{"model": "masked image model", "crop_scale_min": 1, "horizontal_flip": true, "encoder_arch": "vit", "encoder_head_dim": 64, "encoder_bias": "none", "encoder_drop_path": 0.1, "decoder_width": 128, "residual_init": "none", "beta2": 0.99, "shampoo_beta": 0.99, "epochs": 118.3, "lr_schedule": "wsd"}
Rows from block 5 of the encoder, named by matrix and row number. Rows with one number belong to one neuron. Each number is 128 + 32 x the weight over its row's rms, rounded and kept within 0 to 255. All counts start at 0. Numbers have three digits each. After the name is the row's rms in percent of the matrix's.
# gate: MLP gate (encoder.blocks.5.mlp.gate.weight, 512x192), inputs 48-95
# fc1: MLP up (encoder.blocks.5.mlp.fc1.weight, 512x192), inputs 48-95
# fc2: MLP down (encoder.blocks.5.mlp.fc2.weight, 192x512, transposed), outputs 48-95
gate.256 103:113125125100169143093052114123167056155144104121143164137105095176164146115120150125145163100124162093128140158127144085120115123141131079107188
fc1.256 112:136136097160087082174183165103127171092115163149180138189126187131145125145164145129154069134131129142128130093134145163156131158151141084085108
fc2.256 124:136134155107132109130122135059111123123113165144147160133158131134104107127108164111166152094132148088172117153159127145142199117162145119100141
gate.257 093:123120087118137086132114075088079186127137103090156121181103160139132083128118118127122073146114038100136129114160091125155161118082093155162183
fc1.257 098:147118115079155134132132090126162106105120186193091091098157031115141127135120115124170150133114169146090157074135130120161127119124135108147136
fc2.257 112:145118166153117170102141190137203172137121119178124134157105085162171145104124098104157183177092103109141150147105128129125166127081162124118081
gate.258 093:117155086130129156153174105103106167178147129118086128072111089117144113149161076107151159144152159106053141122099041148162124140169102088112127
fc1.258 099:112168098138134054127098110134160098117157092072147134084173099094130157177139115109156191128149118109118112119076137121162109148104085107089146
fc2.258 096:166126048137168155126100090179096121112127100140088108178147144208162105147110146118103153143109188142096149089142101068112112110148128099146123
gate.259 111:127152167126070094077165097057014131131197161074101142064099106108142168146121032129116100099171127114120107064085126162102048128113145113089133
fc1.259 101:140110116194133083103164160098121197091104140096099126139105148136166084120143134152116140125166117106123079135135157153132117158152184093124159
fc2.259 093:166124103120121185152110148110106087143174097125143109069103121147084108067119092119116098079101113143202165067116164131158039063094111186183100
gate.260 100:115109105109077150081082128109087136091123142090105162107090163077147119137185160119102153186121103160087143104102142113124074158151170094093118
fc1.260 093:129092134109105125142143109163112124183062117157111086149165114156129113134055071110223107071152143109136120085128128182126161186197106106107137
fc2.260 092:125143133113150182172125125165178120143139106179108184182162111181081177140166171128111133145150115116096102113128158084108112113158133138096130
gate.261 105:188072110083151146182138149175156160103116098140154170150134195133156132142134173128169117176145168180132181194157190160126180172148121140125141
fc1.261 118:129150163182154159090161128137125069191128126116145153138144126154179203168153112175157140084187129116151137170132135142152156158152164128125193
fc2.261 099:183141084147118129080166108119135108116080193075156168097129085130165177155129123165158077119162142142135123141136139099110199123092112131090160
gate.262 100:051120110064129133078104110096163168149111135177160102058145066082151094117108165113097170076117155144173082113092114074108115057139144187141137
fc1.262 105:158130167133121120113163136149164121117147063080152117112152153134115133168165128131148107176094152107125126149071106131121157095167101160116069
fc2.262 105:098160083128145113096118127162139109159180122099204111054083045086125126147136150127081113108112112095097145110133183082108112102154121190114131
gate.263 103:117117120143133081153111155170125136179126134159124113138129197107102071101164153099156144050118155121086116107096105138124136122079106091154099
fc1.263 102:162167116126102128083120161124075141122138134115153237110157104143107112146145096086125160114131162144106175099162141161191129133141088160124187
fc2.263 094:073099131125100144126137044102131106102140141123123139109139095163124133140182082124160130142096113150093157152140089143159094160103079138110158
gate.264 120:000055156107100105110087134135092151137138138146144154155132169146127135117132131142118139174120145158144158124125153153139151153168149122137154
fc1.264 114:061114144149184166156195154125172164109174155128156156150184125146185188156138146149165157148148142139145153125110146121143126181138161139144147
fc2.264 089:000055109140081104109092080134156105127104112156128115106096122129146090148100098139101074113123127120116115123155157120154140092131145131141121
gate.265 095:170115148151101093172114151068120163131117160196158178174155121185153125136146101117092162088179087139116129153145163059134198110156166114105157
fc1.265 100:123116076168091068141145147141133148112050147199145148098120143128108140085059099045118056083119090089068097098144123135112157140104105135070121
fc2.265 108:093120137150119126123157065135129174098129109151133092121137096039084154118100139041151129116193102099190151136199184113131131061069106176083137
gate.266 108:098145124124134193132128081184094101144119143174178149133122127114100104164085088093068104134073142123114098149089112178113127121107141147130117
fc1.266 106:103095154165189048120115146120184094132163164135097092160155100122109134160170141123096150107148066119119165111175113128116126143090144113114101
fc2.266 114:093171121117158091163201123143141167154112167100145153119076140114090121119144134105167146102150163161163151127131158157122102125107109147119145
gate.267 096:134108101107224094152110158069158105103115153108111088066115127170150136137154104134152118031102101183141138173173167153129071126164135109096114
fc1.267 102:114146157132117154145100096154084159122091117163123136167132148123141152105125159096139091151148137128125083198137160137105157146181098122128089
fc2.267 107:123141097154109106152180126085125190134103123170140162127164130118075075137105163165145079075129138221144094135116137159198152131126136141115159
gate.268 103:147138111104080185065085165089123110131144165159038132159102081161155143090130109119131121115155141073157116113087120047110116174123094128133108
fc1.268 094:133086154154108104159097118146186146139136136093140123177106139144125111124097092053120163107119106188070130114099126026147086121083096136118137
fc2.268 111:106135146100136101159103120122158111127127057106122113092070104095125087143098117112085105117155124163124093104122137158062132057167162153096125
gate.269 088:138130144136136117108099150124118132166124135132126127081134116066088120113058109178117090123073140129080222112087133103156113116134137098156154
fc1.269 095:147144184120123152122135150137135174163090154130173098181171146120128099090122083127145161100163172157145229093131136118143184136114158125152093
fc2.269 092:128157110094098169156143157100097114116127081104137081176173163115127117175117107154146124106091196137092180091190132102110110127082104110096105
gate.270 095:129093153168113093146123108096170114143093112164122136149089126045157149106153085091099117151137132071189081183103143102174089131071136107106140
fc1.270 099:129099130110160168127140159064123099110094109138118038123150078097136139072054191123155103163143123138133102150140068160158074074099121113121063
fc2.270 100:131140149144133119168117153082108093106078102100173116119169075150060135123095140105164119040142115134177123091103098176167054052090142096134144
gate.271 100:155149114120133130108153134190184088131126101157118106137138146187167135147137117135131138152141213167138140168147156172178131171105153137174159
fc1.271 089:124159106183087107114160122120163134108132102169058095155132118083179103120078099114067088144107104133102089053113128120120121109083126120144137
fc2.271 115:066159132130100111126138137129056117141124109159126114139182100068139137125143172100084091105120125074174118081169108098089115181101097129156116
gate.272 098:156119145092102128174132195128153150115107138105098194092083175128155092094195179081151150107158143088164132177146127093144090161145104093169142
fc1.272 092:103140103121109128085180110075135131116178054160180183133107081150120144139088060163062100087143159139140129135151144185104179153154107147132152
fc2.272 101:152105142157064086103159141102154127128119104085110211111122111188134105085135093157066117131188099185085133111137078166161119116153115153118100
gate.273 110:124117157097027126055125124149086130182120121155130137147149114081094047108144142137055096071146128092129125110101097079088125149123080100167139
fc1.273 107:139099107076131107115119190101097148131129137122173135134170144128135099106130121162131066111175141101148149106119180137092120089062120149090130
fc2.273 096:134131132117121136156077155113137089059111130167186094137177146134069102137098131119138117138104132111131118154106142115129098133126101173120194
gate.274 092:142128158096137093105024150127145127081141127102166104078147119119094155128160097127084143064143128082075115120151131101126094106117108141140175
fc1.274 098:134172100121122117106158138146123134098136130126126121119111118139131087191089141152070084104115176103154105148147119194078099196121160184169127
fc2.274 088:080163159115108144150127122130155130083123132090167116126091118119103155152137139118095103113104145150119100135106103177148093137069094144117100
gate.275 100:058104128146085189103118176114071143112153140139115131099064142092108117106189179114098112146120067126124161103121132177111120087078159141054101
fc1.275 102:117168173111155140117151161120123132138151111124133117145198149145106115149131129125151163120136139107140102130171114156122165058146135111147125
fc2.275 095:095099214128135113085134111114140114141139154165087069157162102096109097119177117172104145071152144112140149117139132095135144129111091151120158
gate.276 108:161134183148188147143180178192165148177158113103147113140155167176132151143153176140161196156148118126181183177175181146139148122166181125125117
fc1.276 102:126125078141106156125092138113093087150129147135164135121137095127176170132164139169133090174178154167101149152121160179193115154131133187133174
fc2.276 100:146148093122133127144084120144123091125095104092140130121145075125125165079147116141061109119156067097160139165068139087070128089154126129042140
gate.277 094:102135131144117123118135098132115130150084106160128131133125089166065195089120118210151161113153142139161113033120091065119113158035144173123155
fc1.277 090:128158077090154205068193082099169145165084075168141166122121162106111100137095141153147123147152167134106162105117101170093132145081093168089106
fc2.277 105:130185066178170115124100146147104157098151113128134087122067107105158124126095135123190114115142141108130140143089162092093105134096080129148157
gate.278 094:157104125126129146085065083112104121112108101097127190101079172103136133154075051129079105124125123094118134128142155087150048100139101117148147
fc1.278 096:127166047129076108181119138110108124125083171124128171144110106085122144159163087082089106124104142132183163114115109178126140114170061153102129
fc2.278 103:144203124069154156127143117082135138129135100056150107109122126128057227150102152127114117173134153125087145123136140165155108150095099115107113
gate.279 093:128112198136107119183127099127120126119166150146166133172134106127140171157170167093196110183135130078138134151181111152162077122129181154127121
fc1.279 084:127101114186117099143173095139120137138121082151066131159138146143113140111162112126159120137156099117132073111115178127156113104083150090171149
fc2.279 107:154100147106136119094114172088094101084133147113146121098114099121122132080112139104070167107092155160111102150104086125084142152145147176089131
gate.280 098:132131155121149132128133135107139145162087179123183115084131157119152146154175109106131088095075074082126139173106146077183144130133078141223108
fc1.280 091:135109129157154108098053157160111115155103102120134156138061145120204148120162114161099106097120170192153093142122101080098113139114123118140146
fc2.280 111:117149170162125091152140069087138124132106122077157115101174073133053110154115126124160113176123086135125138140131187095163128114091103144156083
gate.281 104:108129139075098115050132115145089093135160130133168114176119130141139087088060114196129145104155149092114136112125109128100091124131137130068120
fc1.281 097:155155168183118149215139110133162149138071095137162122150126167152136107068139135109104091098136194197147158099154112090165205157108173116088112
fc2.281 099:135131083157154147196152159051093168092147142105083137125112123157123148214150158130109100125140065150101140119113150158129105133130161139179143
gate.282 099:143142125109104110189129139163175143122134160095159206149140106199119128136096070131132186112107127109070135119151126132144110109116102111080151
fc1.282 095:112122153151171096119093131128115136123127133086129103137082078186073159165074125101080136167099130139098133103135187103130216091124138125140166
fc2.282 091:117123107126120112180088123100143089146133112188070112141177142035168094113160123131166136131151144121161107133117101169125054117140103105074106
gate.283 094:156102115117107128146149155121090122148093121057151202116119090097140148084120080086111136130119132110059088118124122133159152103154113103118194
fc1.283 093:135099154154097146119137071159088115135133141166110106158179065083227139158186163138087140133143132133134100119118151109090132114181097113177166
fc2.283 101:131128122128089146160134095114158144101091105146169145183098122198156127093126125148164136149124118111119155096167100123098080168168138129095133
gate.284 093:127160127126159069150088138138119103118144113116131166111120119148110146112192116143064185127134127091157126130132139130100129125171081102152092
fc1.284 101:170098127146116125140065127174068175095154151141124139150154097172131068132145107088141109166101157202136102114164087138164108175120181109130137
fc2.284 096:117160132163105152103112128147114100098164115152107127132193121132121123149123072137148065121150101120102110102102150134121154183157136146075127
gate.285 102:156121138118132177143103188151140195132137120181127128105141090133166146127113150127110158123166137099225141173157126181105120092175097159130102
fc1.285 093:100096114105087110099150129109145121113137123167124150153149109107122121168139090177103098139105149140079164116088123144187121148091180169126165
fc2.285 095:095112146091105147153109172100139116139157116085175108121118123137125155109090109169159121130060124091129131146182100125169063063165142166174142
gate.286 093:113179087119105117154143144128073086123090150091107127117109120104172125140163105120099087102056136083178114149082128127125111144116159151129104
fc1.286 103:141151168116149179176134158159126112124126107107125099100140129180149080105079141113149146142143174086078168147137154131112126114115162110171141
fc2.286 104:073167134060136156181109125125090157148102184100137128147099081067128109146138123127119109125166151064165118072145138084122152074143116116135109
gate.287 104:105129137160129018140163102097127101118092114130096120104071122084125127099168173119088093113153137116152119129116124119159106132168107147081117
fc1.287 099:129135095133089118162155123093196127093119151214135137135117171117122089188122144056122133110158106099121153154169185152063123148141110156117138
fc2.287 098:142138145133130120125147094150085142127161166182113054156128072083059111114159153107121113134146102110120187123087117120137154174138142131082162
gate.288 099:086104141156102134129080161104092182133143153135133105142110184065101122095143188122113094168125178142110140132125162112156099091112172131075168
fc1.288 103:135162106087083088130199090127118137176101166148100130162169137148142137162182136107150140190162160192076132071087115144135182128124155142076122
fc2.288 094:127117143122163139152139144062109116101163108129149126134072087123096107119135128120108138159120132097184101161181127112144148138153161108139087
gate.289 091:186099151087141117202087197107127123156069183105125162148095119133135113118057179134142113155110149134114115191164203105160122165133111128155151
fc1.289 091:113156140086152108198103078097122155128098191167108091183122085134135105215076123155156093172109171121169117140095147131139113130112141143137169
fc2.289 096:143130104139088086151077103140109155143134131159146155116128148133110155138105092139170171118106124173131145107093078105128103106137119065079155
gate.290 107:129117101074100123112154090092139131128147115215172076131104101128132111092152110107077050150153107121178073120122124092123077149146052113098090
fc1.290 106:099196079123100196117110089161186155109096083171096086080193137183146109144160166125164182092154146109143153118141160079135143111081141128117133
fc2.290 109:151113122140124158135145107151121122127147118151089170106155146148191110107144105142106144122173155147079125109145125168187084118110132118149172
gate.291 102:063198199152119163163108122094139124131092040087144190122153167135147123130129154091169128119128158161128098148126102133149117165135161090153102
fc1.291 103:163091170149123094094127166104150136107146195158114125113124182091141134106096135130122128094162086146162126174056187102146153122127156172150186
fc2.291 100:132091050212140184134104151088177094093079156124145133135115110148112121120109135091184161134151119090100142180123181090108141156139172113125148
gate.292 119:104119129093134113171134105124155130121104168099086152119119136115094179152110157134081107162118138074171085128093127170095089128117162071109165
fc1.292 103:088162144147134134046110130062117065114142144086112171111173146101107138148167135137155099122046052094083114138127126146103132105130097106100126
fc2.292 114:127142121082115123192185121159140094157103164134123117144144148125111211129103105172100154133111151171142066104123163160136112116112123146141166
gate.293 106:138103170142141195131090127137102145105116150148128190126151155154132118142150166118219137113081207110103169172204096171134125182105144096117103
fc1.293 103:147158150146152168170089092150119134122098144156090150167123170086162194147090171170213153102121184140091121144139100151140125151106124149130154
fc2.293 086:116133116114109137111152153135079129155150073121146076127107088135126147102124084133089125130143032158146107079069120149120110126194137158194133
gate.294 102:144121105085159155182063117062098109124101065053167169077145112189155125112145105109095133146125123114126199100184147182085093204064124124134090
fc1.294 107:137119126136112125157118110174160128206130188178167142129135148064154160115091123123156149066160177137135079148067090069160108125221166146135200
fc2.294 101:092128161125096144121134125108100117141103154124098092166110129091088059118180106175123155195098108194141161102206127120141188074070094102087107
gate.295 095:207100098086088189078180151066099160103110213113167188151172097133135155123130142198144162081127144109113141139119063107117103128079097157137119
fc1.295 100:149145100099104092100118129106119124128086055153087130082111126114141147159152096004199141112075156167152113158139197145114141118129138064152134
fc2.295 093:070145136175102133138146104118082107117183172112122137119156101139119105065132087186120150100107117151130095110150114114166101127137123149100122
gate.296 089:138097198142161145092183076104111131116134108176114127114076093183126134104123164148085176154151072087117114161143149139152170159121137105142131
fc1.296 095:137140094071122154154123116161146108166146154107197095144107127171148122191128098146178065097147176204076138115111171142156138076145123124193123
fc2.296 099:080097138157147148120106119049089124084124151095113153148122141108115111103113117101125174145159133055134164082120099126100086146177160170109139
gate.297 105:105141180087156118026119122099020103105158131127149099107127132169142134129162135104135139067191111056141123149128170070113137092067137133119107
fc1.297 112:153123123130121145178101100124155100101102137120076128192150132150154172173143138169173128164123152168126092108194152148111189092159085115093146
fc2.297 098:125127071129103144138126104119178110121129136155117160130120103101180154190115115217147118124139146091168093127149107112092143154143144069105161
gate.298 102:081159128116090119158132140106128148133121156207142123177115039127135092090114093066097130076139103131116119108063117100078071191179119101103112
fc1.298 105:167101145106142066095212102177095121194112133103165137157083078104132125119078100097110170131142095124095110166086141084151179150166101109120165
fc2.298 101:132127093088139099089114164135166108152159153113127113108127085128102161144108164083130123073118162137151144131102099099113052163110144060119121
gate.299 150:164145160171163167157131184147156141203165140174130154170143189180172138151126154187150174127154155150170158171165151128154171169144163154151171
fc1.299 101:158127149148143137141135123100103065093092138120148116125154081108133163147200138117180153171179158142119167185110201152161118152156116117119152
fc2.299 103:110094120152075106165063137103085056129125128109123154148093143143128121121159139132135161150119133110109154138076151073110144148163151088114192
gate.300 098:123105093108126160138096054130189136203157157130113186116143104126110175060122111132112120138155125109212116084157151152216103115105137175113126
fc1.300 103:135151140138175118085117143109180152163065126140110123153102163184134112154094201061172150140136149118165131168136144134135138165151158051132129
fc2.300 094:107135171124149153104079091146152121090121150143109117142146218098144114139177166167109127190132190161071138143119075097095151143149125142117101
gate.301 101:124173114100106113158112063098125151085115163154091152117128127168093094170136173126227130168087175151126142107155111154106110155075086147142122
fc1.301 104:123143131121134093069167099095144119099112106102189085180150184144145159059120145118139121071094075165174102143123116111101119174138090064070078
fc2.301 102:154093170136134176166147068012165136124129101138149152176136102109145090169150104128136088117078122159162174106144081153123105126133137116056121
gate.302 084:091082113136138082156127127153124182089118133113156152118089136157132099143065203054134098089093099108098082132135080099109091106106158121151024
fc1.302 091:147150131179154144106122117148101146157136102098147109148154109173204138160164166072136176152119086103132085143128118156195078104147207162147071
fc2.302 101:078122127144117117117114114121131078168146095115167113185168148103060088132099089151156110052132110144106227078100155146129185157080052160096191
gate.303 091:159104129100215093129112116148080134103082139142079077110135148126167153208132105139198114122120181160135156118126088141132169154082107058087165
fc1.303 097:133101179103141064141143158113097159186152125048129120116122142171131098098102140140097091095081152126110130162124134056156109162146130157128135
fc2.303 090:085133182123136124142130124086090131120121141100127121081121121139149128105153121055125110143151158067110197164131098150167124106164160138138148
gate.304 094:144085154114165108127146115169155149077096128113155137120170186146147127174122118117138130142131160162144113099131141124128141133180161111093169
fc1.304 098:109130108057073160121154107091101084140113136116129159102101119129116108138185076109092115140149159084201084134094129065122124157084123123116078
fc2.304 102:129126143114119093147120118145172123122100149110167121133170145118133191106171165193082179095147112181131118107077162139146171139062123173123184
gate.305 111:151123047068082099147135111124137122079128167121149067155100105091104121113112104097130076094068097115127099092082095110124088116087117131088102
fc1.305 110:191100081085089139166126124128077086100113102135067109088111109113089085088118111087142057094105113075082081084113120104058066079108090113057081
fc2.305 104:205089193169114161108068142128150139159071123111117152088082111139115077095106089127098144155148128100131132158147116116137118115141121120153124
gate.306 096:123143090110137142158136170103148177128138190131129131124047144111122142132177194102119123168105121151156142166152120067172092087136147186105127
fc1.306 096:116152155149125123115072112102125124062092172077115156105123132124155136132171144091137092150137104127079132110140116112071102124158121147122165
fc2.306 094:123112107173087113098186134111119125102115118115092118107089126132112141130095142129088090166149096169150137148102149071181135150098129134118181
gate.307 087:126122055079153113149071135092079120135119153116141136045151090149120108104116121116133082086139135133058090154108165084076159080155053114103142
fc1.307 098:166121085109120123117156117137156140101146120171124144134093099168088168109136191132087094128141134076159148171174149175084090171127111120159089
fc2.307 097:118112136117121108123049147144067109120167109115098095115103133130120176098089153099135131083093061172148097154118145128112123103189113149135165
gate.308 087:187150165133167147135139148064082153098175107145137094163137185094113077175116127140073122134122151111125145049070103172149127110102110199130117
fc1.308 092:128162118117143118111161163145091146111164195087143222166183115130149141133148159132189139137093179165203157080140190161119138109150140123125184
fc2.308 133:140126184148139148128116079143172144112085090172110087126112166143104116109110088143123141120135071135119170123090109102130133183085108178147106
gate.309 104:132127150143155147112104118083137095076105119054100140140160151136143186117133122129190118147087127132154132126167131087171077109134096140102146
fc1.309 108:098168142086093143229097134135137114151191155127154153153167113129104123087140172109107201129143138097103163134115123109151136126136200143160167
fc2.309 097:151123104168127123093155129106153155156094127135084087134090139151086101193118106138076096104174090184103149119101124127087174143150129079122128
gate.310 096:127104098134187169123162168112141132123121091081167092134112087068073155100171110153069175112150114114110130140108080114133156072186060113117103
fc1.310 101:079129126076170137087104202109144118068155157062183129092127177095104110118137137164093097127164169102139065173137095135068136127163108106096065
fc2.310 101:150118160133093082134094112084096119113111108127124114131147151099110128138124081167077127156094114047111163056156103177109145090113148094065144
gate.311 105:163101149146128156155147110138117160135137150152180089166122163155108129159121143115115126085099129129087149137208116138165110114137164176170155
fc1.311 061:122169146152058059135139127174143161147156137123139123147122144103136102108089102089148111121162149159115124116169095179110189135101090132119135
fc2.311 085:100194126125045145190094108095116090073156126160112181148124112128132166155158142149120111175126098129072111138103143103105073154107166104103111
gate.312 099:116114128125124097124157065153179184130101129131096118125092091133175061053103110094068123068147111031120168148118140125063094154110156153169090
fc1.312 099:135114180063148139137154120033196134156127094090184088142149119154158148123110149123112139145119151176113181102107106152143084123083048180098116
fc2.312 094:097134145174132116109106154136123087122116118098162160100147119168103191160176178138191124177123121123155093129180113159155115085121113136092180
gate.313 106:137081176129131169137123125158145150119128111190149102128147132194143097180207105150123150122139150122154118162177141140116124029145135158158157
fc1.313 102:184115117177121094173123099132189135148139119112136173143086164199153078178125093187179107130120113153106112105104186144135092186120162141169176
fc2.313 103:112113083181131117113135139152170174092135104144145135114102166106194142126151107144194141118114125101094128087176144147122132162154096092155195
gate.314 093:111156111134123083147129147088151103160143108089129093129055114083144129095092092123124144151148087086211154086142187099162079101119132196105094
fc1.314 095:146154156159146090127135135118163087108130158126116079132086155135154121176105149148115125146063124152124095175071067102147116094104070177106149
fc2.314 089:074143111078164103111125101150126102069157114118123143122177145085127193112083122135167164186169148107157152150121150127124138193139152133078152
gate.315 113:125084143118108137101105186130106106139131161079126138168148059051117137122105114106119104161129178079105115117067101120135101080167047146060127
fc1.315 105:141119092145142137168094159122172182145152045119126153160119121084141150093178154139133132126077128173123089115136090082153137198064133182129116
fc2.315 095:102124169121147151200077070111178145145105116086074165165153108138126156144149168144153131101145092104143130123128091103095157197137130130143159
gate.316 104:101198118071163103118116123117142098119117151115156137142092112113129146084101145078062160070171075122095112133110061123094073122151072132119129
fc1.316 101:148136155153124132181138111138113158156161102130133122125136129135167145131210046150167125136106142126133120128098117150130182179133203112194128
fc2.316 098:104133175101157179117128102058164123129167159127126123097102182125138183113175053182176118124143155171155147193166101163129174073100157165172138
gate.317 090:107195159128186063107136180128123105090142180175135130171093103154133114143119119145097158135143123137074121086146167106110135098126105088124105
fc1.317 090:159118099147116127130125172122066085111123072100140083095151140099147159136093127140099131120139109114164162127089145156133172061149122107153157
fc2.317 100:096145128158134146127146125111092112110120124101120109118141112090127175123225094146139104163064117126129159147160135122118147207111119144097100
gate.318 110:137040153143070211138100092071084129054084104108160125100125176062138110088133119082144151091107132095076110123149123128124164144061120138100132
fc1.318 107:103172106145130062144163140065172118110160112090132158121124153166100090052139085126103135129076113138113090154113132131149155097123139067178111
fc2.318 089:121084115118187163098098177125146084160116103169100097178159119143150127170093150174042047123178113131169118118116146168150089145139106125115101
gate.319 098:136163096150115125123080156079098130100131134067146157127068136104098087124104123131123114098086107128137132109080140075116110123097124169087194
fc1.319 102:131098110168140092092073120122055141128128114112119213099157133148131110163147127114140094129138168131058112122072114179114066125145164147156136
fc2.319 087:156102108172110143039112128132096112149097144128162122046093128117159065105144160104151132178098105128155054129118127111150111139079153092195104
gate.320 100:102120084105180081093097127129091138092095072101145111117103115155141110091082119132117145079111084161167122152067107133122126139147137180069146
fc1.320 097:134114132123158129156152133123111106132110055099077111092123053140153118095122161123104088093140162113139146053152092112108138108158150101133125
fc2.320 093:111125140125147185103145081161147100122136115120057109103125076141183179129156110122074146162055117063139134140095085102100113153110167130119114
gate.321 103:150112101111126158088058086049184118107141133124108128140121093149077128106101105136132085154109122150125133112158126068064052084096126163082098
fc1.321 104:193064135138106182166044109062154144099128172103083084115111125140131194158179166100128162153108129123145141132135162103169103128114164073123102
fc2.321 105:130137140125145119136142127123137139122093056135069153147132110131202163146137132115137152089107086157184131096139180097159165149100125118168106
gate.322 097:116141096060115070050095086111117108105155124112153151125080133157111092072057085180151131117093098088133116150090117117131101116158146107048171
fc1.322 104:165158108135155163147114094109100107103107185112082146163105198127118115144087119195158068130142153130132143119164094107180107184210117129106179
fc2.322 095:158095183134081107130107131088105184110133091144201135157111123095119096138124121094121150104082094125136134191100135128111088219124143079096162
gate.323 087:148101162084140098088182137035084100101044204139075105146124154135106129110131189148101176154151129195103137133107142142086137144096131108115108
fc1.323 103:125179101048162162122136120216047124113122143136129093173170165142144078140095176130144142089122094120107109120149167059159197131116170167130144
fc2.323 100:109166108119129108121123181168185074103106111123109145140099134190156206129111077109114070135130202159087164056133130192137123113147128159149100
gate.324 093:156080131170107103156100191148104122128097163160145138131146092157097100132155138140165111099166125142144086141114147149088099118175092124178144
fc1.324 101:147105159134151133104148133106152099135151135110079162149130194134092125163111068169148165145184135160109154140116079098149174111109179189073120
fc2.324 101:168062148187118049150111159178094122142122146176148131105127092129211103141127160124141110117081140106165123148102140189143156112116167180150178
gate.325 112:095143161059148143092116099146079095156127080101146160101100100119099139126117109129108111120167089059072094130132108139098089084145121146096086
fc1.325 109:163060138110173136137120138142176096135136155053123129119100123131170157136154140160183121102129111123143146125136143141158115093112138117144158
fc2.325 093:110206134121138216049090061190121113149117136120117113138094089092100079109149113139113139153063101121172160130141111064111118160168076115100122
gate.326 105:120178092058118146131127105074133093111122157107130099067094064096089119115155125113115088085128123089128128090146113106181114127106157136160168
fc1.326 100:093159128156129176125099125125061126111159117145145099182124104160070112148122185103118099082128088108068182125141153114113151107085090131124130
fc2.326 100:123108170129169142130068076176137160075142100157125124123117136138177068197147137103086117158164146114136127176150145074052149191148073100125128
gate.327 099:167098127109160160174127182066128149115085115058081141064103149170115151098156132091108177185107117093140129112142125120128106165111126101118060
fc1.327 109:134111158104118182061125141081119102127092110040115155132144182148096162179155140122143118111082145182108155086147196082114093144141147084148164
fc2.327 100:092104130134200094090103141078152123077087177121155129162123150089106125060118180055151184154116187063121123109101110088143158073116143163141110
gate.328 096:105118097136158147106045152169077116100116125091115055196086179120122035152132183136113126149093107169059105133074122112120174096107156155115073
fc1.328 107:094185108145086092176076114180171137118153156174055102183141149089123131134085119171133110126180149098115026195085155125083131147161122147129048
fc2.328 096:134095154157149173120135143099150126148094159133137134081164122173124148081144115128154110125073147110126152139063127059092100149116141119175175
gate.329 090:136113135097139105142137140063156122120118137131129138098099145186121056141138170155175108127067187124121137155155155119135185157173191116119155
fc1.329 096:137170156094152129151147152137170162132122201136135151175110124136170142164138106103163143090101162153106152159120098109143137164194232102136168
fc2.329 116:128138071143122120119145145090103135145178117117112098108141134101108163105147100149133152096131132109148183103127163095139106094119129126131129
gate.330 107:201204170156218201171162137128128102129134144116140097112073152147111098100103112125128114135144076086141119120124151134160110118145093148096132
fc1.330 085:072090124134147074134152097150120140102070101142110132151134130143113155148119108089150096153142124195150160199146150149168158099139105186115177
fc2.330 106:110089094104064113151163113143166130091142207153131083138102122109147123128134107121154150137120098120121140143080123106134083091107146136123132
gate.331 095:098184152169145057077084209099150114113143152121109096074163159170075127152111072133160076112142154087110125120116127128101089138095162172113179
fc1.331 104:115132120090099177078162116141091157144090157168120126090093126190104097114147148159120086197140150129110179094155163124151083088184150147149166
fc2.331 105:123148118116144113123136087123062106109119178147159156098108127150120134094151053105061153151129195143100185144097145149142101111149126139079109
gate.332 098:151125185145162144083150169101091162088161169092068169114146088104093180077123136077110065117181134104151137121102110206083083106164148065102165
fc1.332 102:118079079085116098072075128144122191073151109137126131162129156185184085150145104166102146131106150108179122151159089101077135164060113180137112
fc2.332 104:128134198166073065123085132109135130101146130151139116147119136133095154115191110104113172079144160129152122130116134128093107147123099099131144
gate.333 115:095103164076090116119150160168113109125132094101126120151090129108115168094089093109137224132087127135134088134122128145168133129049217101077145
fc1.333 114:081168120091082139077084119118085117116138108148098085105088057085074129092085106127104145137147109085128088128096147169093115108066135142082138
fc2.333 115:152105153107158125158151142160162107075122107127072120147125169120180140169144126072100127126111114117129068106173157082152129131117174121095125
gate.334 090:182143130123191136117156122098124102117146153076117187089134137176154156137150140187128137161151170116138180150153121112165101182075141158159100
fc1.334 152:108102108083114082103128103124118174128122144087073119126111089109108119091098132107059091132091103082096137092103080103115092095083115125102096
fc2.334 115:109171153108103158119179110138191209190137153132101150177119114170127112139100157128090147154112140098140142111173067102157123142137123144132074
gate.335 103:121152098129144118110174126145130136144115106119154168188165141179072114111131112095133119136117139088143123087140115136133116104121153115148122
fc1.335 103:135120157138114168156143135166216102109215168155150163141126139143192177159127160160132126160122156158127197128184138142207160194161133166164139
fc2.335 093:117124113131125114087141129101066141187068158115125131075144150164095102092128123119131152136133185142174026120163156122118079080140162150122129
gate.336 082:142131088167123074087172159140102093156062126136179138088108155166176128121111083147119173169159162162171160150056157108135160124126186159091142
fc1.336 086:135118137147115109143137118134144092113128112089149078112173124114121080144102097125100157129145176100147060149195128111144096091105169113105124
fc2.336 099:130111147125100121139122104133131147136163119080122149092107107101123127127118179125113146127076100115110152144114133126126116156134083101115094
gate.337 096:101141137133063104126094186158162134145128123151135118128059158132126099042056189113113085130161077126147151138106132100092163184113129116138084
fc1.337 097:207122137077125166116136065103094149129177131131118141139114146182083061149084154118130109119125098112155139115150166117085132091098076173116139
fc2.337 099:102173186118152122112124113107157058127192148107117134101159121162120181162151152164086109094083119146112074132124087151122138101149122112133104